{
  "train_examples": 15625,
  "targets": ["voice"],
  "hidden_act": "silu",
  "label_smoothing": 0.1,
  "beta2": 0.99,
  "eps": 1e-08
}
Rows from block 7, named by matrix and row number. Each number is 500 + 40 x the weight over its row's rms, rounded and kept within 0 to 999. All counts start at 0. Numbers have three digits each. After the name is the row's rms in percent of the matrix's.
# convs2: project pointwise conv (model.blocks.7.convs.2.weight, 216x648x1), inputs 279-371
convs2.156 097:539486464511522465524561516516459523588497469441522539463551500510488522545399520484460527469508510562543556500516527471437479547503484486431545458505511433500485541518520523527523535465512497495533445416477496496506519493432482459575562467471536467492577509499467474472475538556
convs2.157 106:476506460507460453547514497520462499557505513485478608463448494492463485534441473486476472512476463499493534504476465476464532513530480485540461479433514503571535469508506457523515416556438469499523493411510483434559463486499468460466536443463456483490503515501486534511489478506
convs2.158 095:491523489531529501511557497428488528527539512470425449558511464514572559409518501500465459506390540472529407574484487484499587526465509518490479578544555495465512496457497501555498522461498549463482545491615470488459495465542512497519545554439474522518539528541494511541564468482
convs2.159 105:495441547462473478496528540519527519498509488481425525564541534574465513454510513461481532490461491513517506493480494552479458538458470535461496423505551565530500491517537526494513481450442507526490528507530457438510517456467514514495549548533485509576516509543471498508473504502
convs2.160 085:482589453560517506611490549460441504533477532466446409492551501483482554511434495520476382464588505538532489501570498459555500515470523428530446560467458465579524499464559517472454492536515475491477447538539492503503478522551514466475512511467487491564438478514506489531545471460
convs2.161 114:464506508523545463452507539525526513492559541508464589480507469481489431446435448568514519478504449462468524485523503553474507489531478487484434534488476498542466424550512528524511542537500477546513517478452541562492483509471518500519463508608457455487495526476534556541404537504
convs2.162 091:512451559496456543488481505469460509536524496499548526518496571517553471467534458521527457445509525501511565477486498479521485463480504486497521478511513458439483458462509538487474510524567491546452422505488523469499514539466529503412412479489483575484587500442446441501530423456
convs2.163 097:498558486537518482492489537460479552544529511495563502542473604435547515473547512554600540460496492490570534500542499494530439543493523495480534472607514516478531481574457413475392577517510513520454499463499514502462480444494475490525471553462510461467492502418487522502498571579
convs2.164 109:464510533539518527505533497511430483508532530488455498530516585557511542546369530460511450463565507503525455516470515509457505534519500507532525462522513488386494533573462477514503561506433450520519516477512594520500543477482446549511510463514469453471450552578542504499522545545
convs2.165 094:518464473522520444444499435513499548453472522515453512524509503400546503467521446493495496510576473487505465463508433508472458527555522464448549450503468573466505494531598528479505468521540524559497458411424546493549517542474505510563494561504539546465490491511449470451461567494
convs2.166 098:533472503476516501522463456464527498457552494515535557441498509536497526459574533465473390494536543527448485481503510509417515516507500471479522498392560532441499453507527479535558484460465452531490517445541513477543499469458456487528525466535576417509525498521511506533447510504
convs2.167 093:556518491494485501472506509526519524495503435479520554445428558444515491547480530429501474482536518500447551440531499494483510465526452493515532447433469489549507481510516528442492461498488465474432459492527499567513498517485489470455556405524468495470457513538518439514533477522
convs2.168 096:527460465487512504455462428528522526465448396530482432481500558495456494528588458645465466465489523414490489502505494506470482419441491470530506507541517489543533503521471504441432546447450486434446496484514557527395426447467534430524426483581495503478515492560529475485554468552
convs2.169 107:538559490567502494493507427502483529528418489505551456486521452515504480477529541544483495478576462539543503497482494470519547504501485522515488478538486447572465503481508492493499514559547463537447468438464571495558454535490551453419603459548472594535528499560603514440518438543
convs2.170 103:512387466558558465557502515519537515424486526515552532535469490465496544505501518450514488483527473501494476473479490526521477524464444519472553526592471438451519500576558456459527444501472505500420472430517455512467623557498507512447571449493457517516515491529550490571583545534
convs2.171 105:501497544539549493509511494498487528496524494489487541507569559557504498463457497504530474507535477487498508538538502493567496577517592482553422446592483605436459468503460432497410410494551544552472502436478489465478543564476482498507516497547501502460548497554561526487497484518
convs2.172 098:500498453485477414457423524445492468576519452517557509451514574573514535471545571477497449481441459516487468536484557475443473536432517421475409477536468531450562571465506475483482588513506556446424532517467531495524538501539547549511475500570465508551502518416435470492515549617
convs2.173 103:453500518560494523531502460508529474531506578531487496487500449536472482525547457571486518513478598450472482497525488527506512377419498438507468452514528484474497585512517453479509475590568529504579532487473504508454455503491491526484526518492537519459505466477494536515529533523
convs2.174 101:496523492571531513551529557527542531518494453524516554498516572430482490563540566439563486566487469527483606562589564465510502523553562500537485511460523540424509483456476492483551502573496495496520579477473544450558537491523554430543497464395531514564493465409481438515648471572
convs2.175 099:518509485488472544508529459525513505530494492523506476550503382517526450501569521504504520514479481562449489497423508512536481469468421465552410504461463494551437521453502452509438454547532505543548587476493493497495468537391506446445444581442448450430463480502488473566495526448
convs2.176 100:511544462490507544520493504488488484440494477469525468549431508465489528552528497522575497491476487497565470480475543510483413428462504457544581503539511507460456460491469509516544480462569506462445457480485544505484521477512554472522521504558474531494450489557397473540466496479
convs2.177 100:483544523494476531578543568476482539544523448466508585457507541536452537539486523536485505531452455461471446530478490562495470501488554398480533505447455462530536506444528503409464527488438529517456472580448517460468495464479487564562478487474538445484518401484377496476517544549
convs2.178 092:468585493543435471497579513513521538514488484481551552458495495565511510443556520482505481460509525500479510471531497515572466487488547485524502440513543522464505480548451519545557485542528482531450606449492483534499476489530471514428524491562512560476459491487453503462537463461
convs2.179 114:472537563583516463486524430583515538445469517541527553501454596513491506448499526460543522504565400534492520528484475487459432511483501533506501506492409510465514527459493498524493533570501534457496516486501531514552585502601509487566473529504507514447537530501469496517528503539
convs2.180 101:450433499538492484496447476446477461483469466567458492402521468525479474438625505453460517503485535508490490533479514502485531566558437453464466476552461470527456572453479543519523425575532509495566479422523474451597454449459496540477548606427453513451509543515430528502506512470
convs2.181 097:445540553542524467476529525538541511526551527511473463491507533501532533544484588439570453561485578538525558476524469573551543510482570475472584513585507567446425472499484495452517518525486478535521482525470554482422491492510514515518475503570416549467471444555485454442472509536
convs2.182 094:487522508452569539516503523475539510555481464515478516472410479547468486504502492524489500486504518494529520510517502487544567534551524470523504540479529558509507552566580545458488465572670434479531562459519456475561517492493550497511537509409610566390500526452519465553499499524
convs2.183 101:482505513440538525529540458427541508503488496462469462428519519525576507568450532430526495538582444523465489562466497526485477536472482489497504465513536529517508500537481540537525533519509547475443531485477451481471487493529478586491544588593493454485500488495572522499559499511
convs2.184 108:514488444565492571506544478498526553437488534523544490570533481428446511482470501538498511503509532477516493489452472485455576544503488454451491471561482521496481558438445520513456572466413508555469485516491464467557484487546520469470563503486443501493517492425536494569544421467
convs2.185 095:572458534577496502454523488470504476453502511427485465507469471562429544571515549569507494513478491548522497523519507495552456439450505453500484572511502499482463500483484400515480506471445489514537486466460579532576503523482490461592498533502505455448506503436558536522496494457
convs2.186 093:480507523547552516542562508485500506558529533558503485511527547599534577545490499497525494541516431498414623468498503537502510506508518507415580451447497541480501427479532543484555436433536544600474418441481551476515511505538566476466437515466493511541474497511483481495511513491